python train.py --arch="transformer" --model="CTC audio transcriber" --dataset="short read English sentences (LibriTTS-R)" --train_examples=26041 --n_mels=40 --hop_length=160 --input="mfcc" --spec_augment=true --win_length=400 --tokenizer="word" --vocab_size=5132 --norm="layernorm_no_bias" --norm_position="pre" --hidden_act="silu" --mlp_ratio=2 --head_dim=48 --fused_qkv=false --bias="none" --qk_norm=false --parallel_block=false --dropout=0.1 --inner_norm=false --drop_path=0.05 --subsampling=4 --layers=12 --width=192 --positions="learned" --init="small_normal" --residual_init="none" --optimizer="muon" --muon_scale="original" --learning_rate=0.014 --momentum=0.95 --nesterov=true --orthogonalizer="polar_express" --adamw_lr_other_params=0.0011 --max_grad_norm=5.0 --cautious_weight_decay=true --max_steps=10800 --batch_size=256 --epochs=106.2 --lr_schedule="cosine" --final_lr_fraction=0 --warmup_steps=2160 --weight_decay=0.007 --adamw_weight_decay_other_params=0.05
Rows from block 3, named by matrix and row number. Rows with one number belong to one attention dimension. Each number is 128 + 24 x the weight over its row's rms, rounded and kept within 0 to 255. All counts start at 0. Numbers have three digits each. After the name is the row's rms in percent of the matrix's.
# v: attention value (model.blocks.3.attn.v.weight, 192x192), inputs 0-95
# proj: attention output (model.blocks.3.attn.proj.weight, 192x192, transposed), outputs 0-95
v.60 091:143144165121083139106133131122143144146132153148167130126119147124142116155128129130175165125162148130163114127151105148102115137147082150125085191137145144128168130118124121122131112140151123125124148097139163126086123056120115114133115084069127160127130128080095106130126123069136115116
v.61 096:125129103139125113135147153121144118125073124156150152131136148118163112149145115113110123123155145135108108147112099128100099138088132117123134144122121113114122145125149159163137110141108125179110162125151125172130148114073147118126064138143102115150160160097096097082105159125112172105
v.62 086:120140100103133163146151123100097129142138132116122117107108098146160139115173121147135114128143127180132134148164159160105100101122130141109141153161115116166146171121170126104084135133110125119112170087132136146160155138114133128110095133117132149129109095152102125166097144147074138113
v.63 098:114139136077112090113112156142131119127123098131084139126132102148109147122075135132138135173100154102124092139142156113076115151127116106114170119121170125108099117170162105168133148146152100093152178106105106127109139145105130137120137087172139128109123134138143142087138180108092131154
v.64 095:146095080105094141165096140116131137130135100104113145116098129129126120156146150110126122110136148100129097135156096147126139107113104121133128139123128129115144143161126155134123113151145124166171119151157130163108117149197140127134128116122110060135160105169111115105143113100119168097
v.65 098:177091139130140134158150138135105127130161141090174120128102144144137140110140122135133101153135065125151145141130115074149127120102145191140142122143108117173131140114138133149083156136151106147043140108141180128118138137133174139150100119116128127116143121142116120094133176133147110137
v.66 098:155100113143178162113127156143121105086118161173167072130068151140054144116145132096116139112152115120108097094125120127164114121120098153109134112104081163101088186143137107111135132122175133145106132174128153098129085132126149121160138127171123146158187119104107151130137114109115115138
v.67 088:120169155114127121135125148158087138129111139146120132143084180109143141131125131069110092175141101098104157138170131118190149157095098156163120141129100113100110133138128125145121174110129110079098162130130148175139122138116137134138118118138108110128123121122117143156126125154135131108
v.68 094:094134094135154124125154160153128118083107103117124146144119139138135147143142109110124134094152151155163098094120174113114126160163120130114134173118151104137148145124129126122095121096104121145171093168125109118099145123118100111132159111166119135099120129130128128144122170111134137043
v.69 083:133096103097132141104138097162130127103133132095164170142109066115120105138132122164127137159098143130095103100160161157152123118123177109103108117130105122101155095127100171111106142188080114066141149137141172157120138135140117120158109088157094114158147148139138140108155123135121122121
v.70 089:140143137127119107151120120111153157139155168130101188136137117107112127152162115104144149111124154133151087114087126135140115110151134098052153095103113133095120114157149162139111150160136132156170112108153124142141082154137131086132100120115104169151108153147137126107160132112113074106
v.71 100:126150120165148131122130145153148153125098106117114120140121118154153136116105143127145170085109080163116105117141151177161166121093127135129111126155126119101115128112135129122125142145135126131150081091135045136144091133112121124153120149142118126119181151114145169155116118140135163104
v.72 092:133199115111136108143120085154131153135162111161144088149104159131131137119136128144145105089133179088152112176119159153118097132167102134108141113152107105153109151129151156102165121141132123117113161122144131119130130080177123155119178106084133140097149124118149086118089145152127150107
v.73 099:085092110120147170150139100105118127150131111099137106132098120149127163119161120107126145134079170120132125115135116119111139125115167117097145115127125097114135142128077095131169165106113101127104121149130143093090100102106176166136172117155135093144068133147147170176117108116091114094
v.74 099:175116157135153083183107111150146075126122141116124157136158105161107142133144132140141127087138116113096138096145081147143158108112124123151106115105155108100127110123101151140157142139084152100151144135085161134122154105117106124173111130136158157110125173179119124108133132104105146141
v.75 095:110104123127161085129120130178095130126132136142120154160119108131179152107133126143158094160095151111126154139107138131126101102145083104080072129117163095077119126127114132164127133110151156130116149157141118106122127111180158147097112135112142143101102121113125194117160108114113146114
v.76 097:137158110121130143136068147107087144123100107148137129118148132119162133110136120124090127138100140097144091126117117160163118136146100161138153127132114144134071084141132140127116124127122138121137090096082098132156109102114127122090111133154096144075127169130118161158146142125123120150
v.77 100:120140163110134126117117143116114158084124092119165145078139158145100118147127079129148144157174149145161079119134120106123109104111126179096130112167116133115137099115139142154109112128136177155168132123142157145109107152107135154130107173134112120095109120092135130151187121119144143100
v.78 087:142122126136139174095091133164142140135150145138147157101147103077147138171152102155169107113155107088123080124106121114173121142122131125162185126122099108137139150125136148116112088132103136121179117142115114166120162120164104146083148135149117124145150155132126146146172110156123161129
v.79 104:100116115114132071148162143119127103136137130135124172173143150123061125079104095146129080071135128125110112112130131105136138131147121122147129082132166113135148130173148134070122107093108165108118125123089117144139132129109144167136144135097137168111074141135132153113121150132125136163
v.80 094:139155126108151139113148074095133136161082130110152151146074112122151130109143123124144090147130133179100113102084128128153126114123109164096106102171128152161127162090125136132092119166145104113142138119143156140108074094099123121120142115169120081110115122133101154146130121118118180143
v.81 093:134094114178122157141119115148126204119110089124159109138161091139116162128099125138113114116111109122145136138092132121099140131133113152137111138115137128129132132137137152147150135132128111126162122122136110134162097127141108179130136168109125146133151117164118111168143139085094117088
v.82 100:093166125138093159150101149119125117108092078114117111120135131087112148151161136145110118167116121120146091114105148137130113134122105176140129133140114167154097186136150104107113121110154154077101131123152131131102139127113142094101090152167158103132096105139158125088127125152109132129
v.83 087:173134161123114162108117162135121099111125132100119177111134136074093123115172142180158094131118096096111155092107155124108139095126129162147110158090145145155107164166099099110161146118125147075123128105120134127127121134110161137164117136118088147152158105097160144089107170107151126125
v.84 089:127154101142118114143115146132123170087147155139149123153119134118139129120144130135162095136139119132145158081146104105121135129117115121062101121153114152122145126120152109131093116117109150090130123146128160139174141122144122134143107095168119148140134098156159151099116128091158150118
v.85 098:108123134096144098146119121145182134147127167134155151094121116108108116104147107097113107130110130106148102114141097107126136085149101140143129119167114177155091163102145100159097131140131141141117140130161115074106151137121094130145122142126104112127124144116131113090106137107158090142
v.86 104:144112125092109118150142154118114156162124157150170094105128130152097130070131094132122162131108166115161074091110143131133118134152136098157161130133079144099134083153128132086121150131099102149177122110114154132077143094133095116164121159162146152105158138160156134126135123118146137161
v.87 091:216105161172123100116116121159115142137099112161160111155122130139141120141134118148112084115172169094086120144137147071131118154107134130158108112085136139124095099071121158153115183139113124135134123127118163105147116066115105108130088113127144134136122163153173103114118103111151140174
v.88 099:101071099135125128057154131136131145167120159124128141184091151126137112122128125120161137135155102147133103114165137127100089080142167111141129149111137152134119138150093119150074154080145147156076133100131111148108171112109112145110142172086158144159107085096123159088126074106146126144
v.89 088:108135124097093126134136150118157130136169119108099101127157121112147080114172112127098185072157132106139114133141107151163088183123110177133140111162126105115162155159138145148116107155163140115146152118139130113124116114105115120094141120142110142187141144124109092163149114090142098118
v.90 095:101113121124117099150147111152153130115125149111161144096085134190148144151119145100120144130114136144147119115134136099079156143144127153132124154146125114137116148104113094127119147155127101104165097111118103097113113112115102129151176109173078109127166170114118118161106125125117155147
proj.60 100:098158104124136110153142154093143120117113157164123154128107108097110148147101127153115100158121115136128141136081168157114121132116188150155143129096102111144121161115147141085144156129135157149129077149127101097137101186134141182138138127127124118124163134137126134146138144147083100135
proj.61 102:161096137098095113123140109073113135123161117142109137124158140180095184105138127103128108142111110143136126142154130097128095130147140144142123151119160080131133160137092080119126123152156208124164083119170117103114110131162120181131137089099121134107136119135119140123139155150139156131
proj.62 094:160098143149135115165111127109193126111163152170147185130156116118118110105108156106119134122149132084120127077066133131137098169100114100138121114114160137109117144178113186103120130106158157125152134164105107142097101102115112123145158157111164095128103182139165094106182098114160133095
proj.63 105:132093119174141153169138092167124140175166121161180185132121141120133144116134160124121123119154155117134140138128136128146105094111109126133120138147151142116160111144113189113112105141081117139137110147120124155143192129159115087132133146118101153171125144165091095130107078131154151143
proj.64 094:115125165160109104107138134138107116100174108132167164180145085171104128145152124147141140117076124140139148126134130086122104174111134108148103098113120093117148124081117121142152164123086160102098150093113104125156151104181134132155118141129089161108095164131120131167085120127107117124
proj.65 114:160133118131129113111144146150142156071099106129100115141152133078143098099110152081143183099156133146114116105158145125124119119143107095120103092110108143144114124084130126140166119154109148112159124100118113096122138094152124099137151163123159137137130100107131106168121116078084121141
proj.66 106:163095132092072137147142137150120134121070114123082157108089137073169147151139101163111162136096138158117129126173111133134126153132178141118125116087129131123128115109146116134146126109066139154119115147112104148105169108122144181165121134114105108110144120135130137064128150105114158135
proj.67 097:158107118101147126123151131090170137091106159114109108113135073147108098139119136112142180075129106170124093140122134116105135128111164115074161151103140115145139140110098143079135137130122125128169092139176154112118179124129140121120136148164115151129124128104126107134153122114147134161
proj.68 094:087111151129072161119141090104155124126147156129121135097108153134099111116092102114159107116117136096125187116160130144125122101128135160138164133118111163137144117121136124177094125141183162173117116077091122171147126135137160144085116142082122138125126138113161100150131112116115101160
proj.69 096:126124162161154091150140140114145181151128100115139097097117148127125098141146109103119137144132134105148138184102167097126135129155101143138125166152146135158146143137194143132117111098110084143087091134083092126138097128185137143111137128121144120103077127132132092156092163156108130144
proj.70 100:150113148136149152116148088143147122165160090131153135096140136149121194140150089129123170125139104106128126158154133133096155146170143118177120126171147143153130139079118127088105093105106101114112143095105102159135138092118149160137137136160132086155136140087167098139077114095093158140
proj.71 103:113172111125124138093139134071096118146157137160113138114103117133135136125119105129106121191057128121142128115143104068118130118144145111129175144110147140150124110113147119089137071102140123148107181189115125118087163140163154090108130141111144129147117071144107104098133128129141140139
proj.72 095:147097124166133132122113106104119109080086159119138154161146136134151163142139166109136157184096120142112124105113076112160136128089147086162131121124117134132126144134130103164112124118131133137162141132118108160121121146112122055152094131155106149123105169145099168146168124115082143118
proj.73 101:146120141090125133098061098149122119110113153108099121131133190082132099133088137176137131128143153122118139121132099152126156148114140185112123140115141157143174137155118159121115102126131118137114151153158154100140135123149129141105150166149150176121106171132133087105133118109172116147
proj.74 109:114161092129133110099083151155073182171118124175116122122128100121133119113132114136137087146135136096177150169135167133103122135112148135126087133138137124164091125135121140123099120129108118137143100168139100142163144161135142115113132127139127115120129133140113100150094140128105156120
proj.75 104:106145070134137193137142114150144145132139128154100135146105119148085091132092151120119137088138125120144092127146091129067160131116165146181125108125128157133140156143116090095169165123120113096134113091128147107124147138128111127134141124130119131107112153161125126141102188140198155147
proj.76 108:092125137105175113121147111130196148141156122116129126101108141133096134128126099138127156104134099124152159180127154148054156125130130130139140114112111136130166117093176154122091116092102073166136141136115172102098110171138151125144133175110156096175124104079129102095136144134107128111
proj.77 105:117121100113133152105191126138161119126105158118111126148115116125149141120100140140104131114088104145126149118135095109096089125143094115139115166087134118134107135110144127092141082123121109133094137083152098138120122127131131174121110117107161134137117163139138118134120104154146144127
proj.78 095:117159143124104084161129102135127142116111137116115108116137145156151118126100166138120153148131107178122132106114127135100143161136100118104076082085141119137150161104099134137129145119128119125106121109124115115144148137134147143146098124141131119116093094097161106094112138115051116133
proj.79 105:168155136111123137141102132148126161123154147099104107132121100140198139137142167103122115165119103089174155166074098147172128140094128113114125088120144106095159108108117103167112139141140141144135117151129126104106122109135101069140134122114139123104183115162137130136133122125122126126
proj.80 095:109139123170115108135075142143142152040160183149115094121160146104102084161135155140117142130151141075155111166143137146124164131170134073157150097117140068107168119154107138106097133124117121129109160156148184077145156106118124141136138155139120185129111113109146100150092154120151111134
proj.81 098:117146134113156122120142135157098105175131140102120187135118152137101148070102103165141142148111168112094123101131159158092144117107137122143116087143098178109124125142125083140083126138138119091114122117133110102104167128083170125132121116129143122085123103120175139103135105125135174174
proj.82 106:104135161138140113130142142147126120145128189131128167135159099143130122157112124130165168131152110148144108135146099146065146133118118090131148153119165100092150091091099138126140149108127115179176126115108144125159142129084120165092141101148088163135108145108113127143131126113148171110
proj.83 091:142154129095098109161124138119102144130118115140079120145156145069143096156125138098084136123165176150117141130142164127097100112121145158103134106130160127121130101132124165154149106150128180146122119128114106125157126150150126095140151057113150128084107116121075108101140109138081170141
proj.84 089:119146134106130153152135102137094062133143133150113103112133132104145107138144103109127110147104141136139133134137164139126133121144121127174133113120176116102117125162098115112105156138151093132108122083131108123102078152101081131158148101098109118123123122130115109171128140145110130139
proj.85 101:149122179161072155103150121117118154102127120110095133140142136130132148156119119171140147065128157162133126116136146146119165119124140095113155137115148105105101116129112136133131123164120105117130161171087152163117115107165150141162135142105137102125134097122096085157157110122092151117
proj.86 105:105131157168123182123119065128112123127130132115130152163114152133140165132092189135124099107154093126116128149110156123135130133113150126130131114115164126154118135131143128153103082115088107156131149122150115149138131144158119132155128112109149063094094083087160101131139085125151115090
proj.87 095:107148097096148093116118149127119156128137103142153155134103129116163169114127152116113157152112116120167145134124125180135109110154127130138146108144110102139135129164122132126096076172113126117128152116169111149086124161119087162142138180092159111150103135112087105144095152085119120120
proj.88 103:159184146128141137197171107124110133094123130141137176083161121120110162102123130178135107075119164105118117127091129095170175121121109158114125104141104094117116119106157117127172108152109104126128149134082108111086145131114118122139150088121121141141166129121085073128108160131142137152
proj.89 093:106164135131145106128142111154163073138124087124124122164104156153100125129112136144123090134123111124093107104117105148106127136148154106051138111109167133123112147111129108128089127099079131175135149172144154124134109120105167159098142163141142120110137116152149170139130127116079148118
proj.90 096:109132130147143153126139122122091091128125162197097100148130102124140136108076139175156124110118108103118138132126155142178115161125122092162199156107129152149164121134099163101106116163121098141109128163127118128128156120159165127112145153060137172140110092112136117128128085136156131088