{"arch": "transformer", "model": "CTC audio transcriber", "dataset": "short read English sentences (LibriTTS-R)", "train_examples": 26041, "n_mels": 40, "hop_length": 160, "input": "mfcc", "spec_augment": true, "win_length": 400, "tokenizer": "word", "vocab_size": 5132, "norm": "layernorm_no_bias", "norm_position": "pre", "hidden_act": "silu", "mlp_ratio": 2, "head_dim": 48, "fused_qkv": false, "bias": "none", "qk_norm": false, "parallel_block": false, "dropout": 0.1, "inner_norm": false, "drop_path": 0.05, "subsampling": 4, "layers": 12, "width": 192, "positions": "learned", "init": "small_normal", "residual_init": "none", "optimizer": "muon", "muon_scale": "original", "learning_rate": 0.014, "momentum": 0.95, "nesterov": true, "orthogonalizer": "polar_express", "adamw_lr_other_params": 0.0011, "max_grad_norm": 5.0, "cautious_weight_decay": true, "max_steps": 10800, "batch_size": 256, "epochs": 106.2, "lr_schedule": "cosine", "final_lr_fraction": 0, "warmup_steps": 2160, "weight_decay": 0.007, "adamw_weight_decay_other_params": 0.05}
Rows from block 3, named by matrix and row number. Rows with one number belong to one neuron. Each number is 128 + 32 x the weight over its row's rms, rounded and kept within 0 to 255. All counts start at 0. After the name is the row's rms in percent of the matrix's.
# fc1: MLP up (model.blocks.3.mlp.fc1.weight, 384x192), inputs 0-95
# fc2: MLP down (model.blocks.3.mlp.fc2.weight, 192x384, transposed), outputs 0-95
fc1.199 109 [164 126 113 171 151  91 160 154 127 142 193 140 185 157 109 179 186 183  87  80  85 190  80 191  68 112 166  95 111 147 165  89  93 111 174 128 188 175 131  97  98  93 111 127  62 110 137 145 133 174 140 144 139 107 144 117 186 149 166 110 128  71 127 162 110 124 115 132  74 109 157 131 134  97 135 164  75 118  90 155 123 139  92 131 180 131 147 114  97  86 224 113 100 101 159 105]
fc1.200 088 [106 126 160 132 159 147  70 131 135 152 132 172 163 158 145 179 131 185  93 118 101 174 125 123 105 122  98 121 107 184 106 120 114 114 113 174 161 147 174 159  78 165 129 107 101 104 120 152 105 183 122 111 112 122 101 168 116  92 119 159 116 148  89 110 102 108 169  91  84 163 172 100 173  95  82 100 180 170 179 124 107 115  75 126  89 145 101 161 111 123 129 135 168 157 123 151]
fc1.201 092 [176  69 118 140 152 191 161  81  84 136 152 115 116 153 166 136 104 170 180  59 151 161 153 124 141 138 132 116 107  90 151 167 116 136 135  83 166 104 100 116 126 162  57 148 161 113 151  90 100 160 112 125 129  75 156 132 115 147 186  84 169 179 116  87  95 115 136 135 122 134 152  67 118 118 117 156 185 124 161 128 142 116 110 135 115 174  63 156  97 193 103 102 118  72 140  93]
fc1.202 104 [172  81 101 128 179 120 101 151 119  63 159 134 106 124 121 154  99 106 146 139 136 147 121 147 140 159 170 156  76 123 142 142  96  75  83 122 113 147 125  74 126 186 103  79 102 124 128 103 170 128 139 136 147 119 129 173  91 178 113 170 133 148 198 180  76 120 150 152 183 105 158  72  81 133 118 126 146 158  87 133 123 133 153  86 115  98 124 155  97 116  75 122 114 134 159  94]
fc1.203 107 [162  87 132  91 126 105 117 142 154 159 192 123 126 125 119 128 110  90 132 115 112 121  75  96 114  83 166 101  90 145 154 134  84 153  89 102 113 140 141 117 132 183 158 193  95 100 134 153 149 129 100 170 162  86 156 128 135 157 175 146 158 144 149  92  62 132 108 108  64  86 153 102 152 139 168 129  85 134  88 141 141 105 135 122 198  91 156 140 177 116 134 157 131  80 125 165]
fc1.204 106 [146 132  52 206 146 164  89 131 178  96  87  65 140 116 125  88  91 145 122 124  96 117  94 123 162  97 171 146 114 155 167  76  99 140  45  90 111 167  98 177 155 102 152  75 129 109 158 157  84 118  75 188 159  82  87 124 125 157 110 106 101 113 114 123 132 116 138 119  81  99 134  95 198 147  84 122 137  74 131 107 153 108 114 117 166 126 192 154 138 141 111 151 140 104 118  64]
fc1.205 079 [147 137 159 104 117 149 100 125 121 129 109 155 170 127 129 116  79 145 145 118 104 150 157  99 137   9  94  68 148 127 132 145 120 146 114 102 180 148 147 110 190 148 117 164 113 186  56 103 176 130 128 121 103 151 168 147  57 110  83 161  56 150 168  67 126 107 186 178  80 169 126 100 100 127 167 122  93 106 123 124  79 138 114 143  66 138 102  81 137 123  92 124  97 147 169 174]
fc1.206 106 [144 187 153 160 116 144 113 145 130 113 104 116  98 119 109 144 207 146  62 146 141 160  97 188 187 146 117 162  68 134  63 147 163 156 157 169 111 112 106 109  98  97 123  80 152  72  92 109 122 109 124 150  50 135  97 159 126 190  79 167 120  76 134 101  94 138 156  93 107 121 149 183  91  88 162 150 103 144  79 106 124 178 117 134 128 156 121 120  90 120 118 177 104 187 128 141]
fc1.207 098 [102 125 113 140 179 116  93 119 119 154 121 110  45 137 169 126  71 128 115 104  94  90 138 125  87  96 160  99  98 123  14 190 115  96 120 183 146  95 166 159 139 109 125 141 173 122 153 106 121 119 106 149 111  97 161 153 154 156  18 133 152 154 176 135  99 210 103  87  74  71  59 127 124 136 126  25 157 120 165 173 111 146 125 132 171 162 156 130 153 131 120 100 116 118 125 152]
fc1.208 105 [174 118 180  72 137 136 136 141 116 103  85  97 156  63 110 141 172 116 131 143  89 140 133 156 203 159 122  93 160 106 136  90 129  68 140 199 133 160 121 144 149 111 141 111 200  98 108 127 150 107 131  50 168 155 155 152 118 150 124 140 125 151 185 190 138 108 156 129 157  98  79 196 108 158  60 109 139  93 144  85 130  99 142  87  80 108 127 119  98 168  75 123 166 168 135  37]
fc1.209 101 [ 79  81 176 110 126 116  88 131 129 133  58 111 134 190  67 130 149 217 134  94 103 172 131 142  99  66 139 151  25 135 119 125 115 132 133 143  65 152  70 174 169 123 143 111 144 132 172 116 177 119 105  93 118 190 143 150 108 181 131 172 158 129 146 136 118  64 147 105 137  95  88  96 107 119 129 138 101 141 156 138 110 122 104  74 145  98  83 115 120 121 106 115 169 142 110  87]
fc1.210 076 [142 151 101  71 112 104 153  84  81 146 142 176 129 126 120 114 101 165 102 175 136 116 169  95 118 179 144  33 152 131 148 177 132 127 164 130 166 122 134  79 133 169  70 159 148 100  48 122 118  98 119 158 115 182 119  77 138 134 167 191 101 168 167  96  71 108  96 141 112 118 137 126  96 130 117 138  71  85 128 119 121 171 105 154 122 194 170 115  88 115 107 132 130 131 150 134]
fc1.211 100 [134 168  93 141 130  86 125  85  90 127 164 123  87 160 231 107 116 125 199 134  54  80  75 128 100 156 175 173 115 191 105 125 145 160 108 152 113 113 157 107 115 114  60 168 148 120 144 114 151 104 121 125 105 111 174 120  76 146 155 147 152 174 114 114 143 172 184  96  90 113  88 171 107 100  90 152 119 155 131 123 155 128 174 148 119 195 159 163 114  68 159 136 152 137 122 183]
fc1.212 109 [105 145 171 157 158 149 191  92 132  62 154 117 129 118  72 201  70 118 116 160 109 116 120 135 146 142 132  77  80  86 137 189 121 117 118 124 133 146 129 128  84  89 110 140 143 155 134  79 205 164 132 117  95  97  51 156 132 109  81 119 118 152 148 123 147 176 112  76  70 109 123 118 107  74 153 169 153 131 157 167 114 134 138 105 167 145 126 129 152 156 117 169 101 127 200 116]
fc1.213 101 [148 130 195 137 148 150 172  84  45 146 159 100 144 142  97 133  90 107 157 157 112 109 113 129 132  95 169  85 144 147 125  75  64  92 166  88 113 156 125 149 147 136 174 117 189 119 118  81 184 135 146 136 120 135 140  81 136 177  90  66 132 156 109 150 125 132 129 129  74  81 111 112 156 164 187 132  97 156 126 141 160  98  97 117 156 148 139  89 165 154 121 117 172 132  70 142]
fc1.214 098 [164  97 138 139 137 141  92 150 157 134 138 128 176 132 121 156 150  91  75 165  72 187 105 168 107  87 122 140 112  82 130 109 107  75  95 213 124  90 128  96 117 118 105 119  94 109 159 169 166  87 176  71 152 141  91  78 120 122  82 123 150 108 144  86  93 175  95  59 119 150 135 132 180 182 106 119 102  96 164 197  99 134 127 102 151 126 124  63 110 153 133 176 114 176 128 114]
fc2.199 113 [119  87 134 172 145 136 157 159 133 215 119 138 168 130 122 107 166 196 110 113 126  80 114 116 123 129 167 168 136 218 119 101 123  32  83  89 134 134 209  95  80 147  78 113 184 137 167 144  58 125  97 102 178 145 136 173 184 118 118  91  84 158 111 129 120 178 198  81  70 134 126 167 156 138  98 141 100 185 147 158 132 149  79 193 134 117 124 101 118 123 118 141 112 128 146 122]
fc2.200 096 [113 118 138 113  90 118 175 110 152 108 170  93  83 153 108 158 104 138 107 138 168 179 132  87 154 163 152 149 158  65 172  90 150 137 107 174 146 135 131 145 137 173 120 117 140  74 152 165  66  61 126 135 125 122  99 233  51 123 128 169 134  98 170 111 105 133 133 105 128 102 163  90 100  88 143 123 116  70  91 130 126  80 104 102 105 147 143 151  67 175 116  96  45 183 118 148]
fc2.201 090 [104 137 125 144  62  52  59 181 191 138 114 152 101  71 119 134 139 103  80 123 142 112 162 136 149  95 130 155 123 177 150  95 119 117 118  89 169 188 181 133 118  48 156 113 119 102 152 134 185 154 169  93  94 135 164  71 174 141 132 167  78 129 151 157 151 142 125 154 112 111 100 128 118 137  95 123 136 107  78 143 129 173 128 158 119 125 141 155 119  89 139 123 114 165 196 112]
fc2.202 093 [124 149 180 106 119  88 108 110 183 139 143 194 138 123 119  61  94  88 126 126 108 135 173  84 171 139 178  99 180 115 163 124 157 135 155 150 158  93 110 138 130  73 154 127 170 141 113 103 122  66 180  62 166 148 138 154 128 115 148 128 103 146  94 185 133 146 150  93 155 148 179 193 105 133 174 197 109 143 120  80 155 136 129 139  95 179 163 136 129  92 147 116 134  90 133  87]
fc2.203 109 [ 82 134 123 178 142 125 146 167 167 152 134 100 101 148 120 142 108 111  88 108 138 154 160 119 147 132  87 132 108 157  82 118  80 102 115 158 171 137 145  79  68 158  93 171  93  50 131  82 105 193  86  65 161 157 124  74 134 169 144  93 120  82 124 134 222 118 142 149 119 119 149 139 118 181 156 145 131 180 132 125 123 169 111 172 164  82 100 135 102 105  82 121 137 118 108 142]
fc2.204 093 [130 126 134 120 169 146 133 154 163 124 111 101 148 154 109 110 112 111 147 124  92 146 135 157 100 140  41 102 124  51  88 100 107 217 154 103 133  63 105 116  92 143 174 124 184  92 146 115  88  97 138 155  70  77 110  96 111 148 186 152 142 102 122  94 148 136 100 137 176 172 169 120  65 132  61 164 155 127 115 198 138  72  93 169 125 145 151 103  90  97 145 134 105 100 121 152]
fc2.205 090 [139 129 128 116 138  96 103 107 134 125 164 119 111 124 118 136 100 136 159 172  95 117  56 142 137 163 172 106 134 120 117 156 115 101 115 159 141  97 100 104  59 125 152 150 111 148 142 145 113 174  83 102  55 118 140 144 106  84 110 124 196  91 122 176 131 152  44 135 185  84 196 103 157 169 163 112 127 127 171 129 180  87 181  95 155 157 154 136 142 145  89 161 115 171  54  69]
fc2.206 101 [106 167 195 137 100 109 119  92 136 106 116 137 105 122  96 196  98 115 111 147 133 143 142 111 125 133 230  65 141  78 106 104 168 175 143 120 155 130 111 125 154 139 128  84  49 125 168 107 131 148 124 140 116 173 140 109 129 131 105 118 115 173  88 143 152 135 157 144 159  53  87 152 183 131 153 143 144 175 121  81  91  92 155 129 154 143  66 153 128 156 149 111 116 138 147 147]
fc2.207 096 [174 157 135 148 120 112 178 161 113  82 134 157 122 106  74 196  71  98 153 123 181 147 105 138 123 158 129 120 112 163 115 180 144 133  95 161 126  85 125 144 122 117 115 114 207 134 116 102  66 125  87 124 123 103 120 197 132 165 157  91  95 131  64 116 122 126 144 103  85 174 112 154 133 107  93 117 121  69 112 106 112 118 108 205 139 136 119 121 144  95 137 165  50 105 136 135]
fc2.208 105 [144 127 168 110 153 107 108 184 102  90 148 124 125 175 166  94 113 136  48  75 121 151 121  79 172  90  77 143 133  89 163 146 107 137 108 122 192 129 129 109  97 128 134 133 119 179  78 104 139 119 108  96 176 157 141 162 103  60 151 152  57 120 100 103 136 193 104 177 166 157  85 131 178 195  83 103  84 132 140 133 171  96 171  81  90 121 121 121 140 112  85 132 102  54 159 104]
fc2.209 103 [160 137 142 109 125 136 176 162 132 160 136 133  85 122 196 120  94  78 108 115 120  67 102 125 158 145  99 119 160 149 139 103 119 151  84  71 116 109 115 128  87 196 120 115 121 154  27 161 100  99 139 128 123  95  59  89 123 176 132   5 100  68 109 114 102 128 145 173 149 141 116 131 170 127  95 144 142 174  83 144 147  84 125 103  95 131 104 135 146 131  71 115 143 121 173 126]
fc2.210 093 [186  80 114 136 115 138 143 141 115  95 127 121 125 127 113  70 126 106 119 151 117 127  78 201 137 112 100 168 113 120 120  96 149 115  76 133  94 124 113 161  91 103 164 101 124 151 170 152 136 136  65 139 179  80 177  96  97 157 113 124 101 100 162 230 170 165 133  81 127 126 189 106 146 100 165 142 116 160 129  86 129  66 127  76 107  97 159 104 132 152 125 173 105 142 140 179]
fc2.211 102 [179 103  68 160 125 160 123 143 161 116 172 151 159 121 131  97  85 164 120 106 101 117 145 155 160 140 185 129 130 115 123 150 200 152  44 135  76 115 136  97 106 162 151 114  89 155 118 163 114 141 115 112 123  44  75 149 144 143 150 131  79 121 152 150 114 128 164 167 180 210 134 168 127 161  76  32  40 106 120 160 133 149 140  91 112  93 113 150 136 160 105  72  88 127  86 130]
fc2.212 102 [125  90 110  73  85 133 140 140 145 168 118 168  88  70 208 104 141 133 144 182 140 107 100  59 130 160 125 183 155 132 126 189  65 167  91 139 110 102 105 140  82 135 135 179 121 152 160 124 162 131 144  99 186 139 130  58 139 132 102 101 108 111 114 150 114 117 102 136 166 106  87  58  64 138 128 194  88  84  84 136 157 105 115 176  67 105  84 138 115 138  79 111 155 124 135 176]
fc2.213 103 [119 100 100 148 125 126  93 166 154 147 115 109 111 130 115 104 156 143  94 101 133 139 119  99 143 174  67 138 107 154 151 165 163 161  90 156 116 120 191  83 113 131  99 114  65  82 142 102  70 118  88  75 111 134 128 132  81 151 148 134  90  85 104 108 136 187 167 117 118 169 150 132 102  81  49 144 188 124 123 107  65 179 159 133 101 131  75 196 126 148 151 147  95  73 190 128]
fc2.214 104 [114 170 137 154 110  94 110 151 172 131 106 162 157 181 173  78 127 177 115  96 127 171 112 102 103  65 141 162 144  76 132 161 159 124 111 104  54 153 149 121 140 166 106 112 173 102 103 190 148 141 127 123 141 139 161  88  86 141 129 160  48 155 127 102  84 169 153 152 106  87 133 135 126  91  55  84 101 159 142 134  79 109 108 130 151  98 119  88 114 113  88 122 140 130 139 155]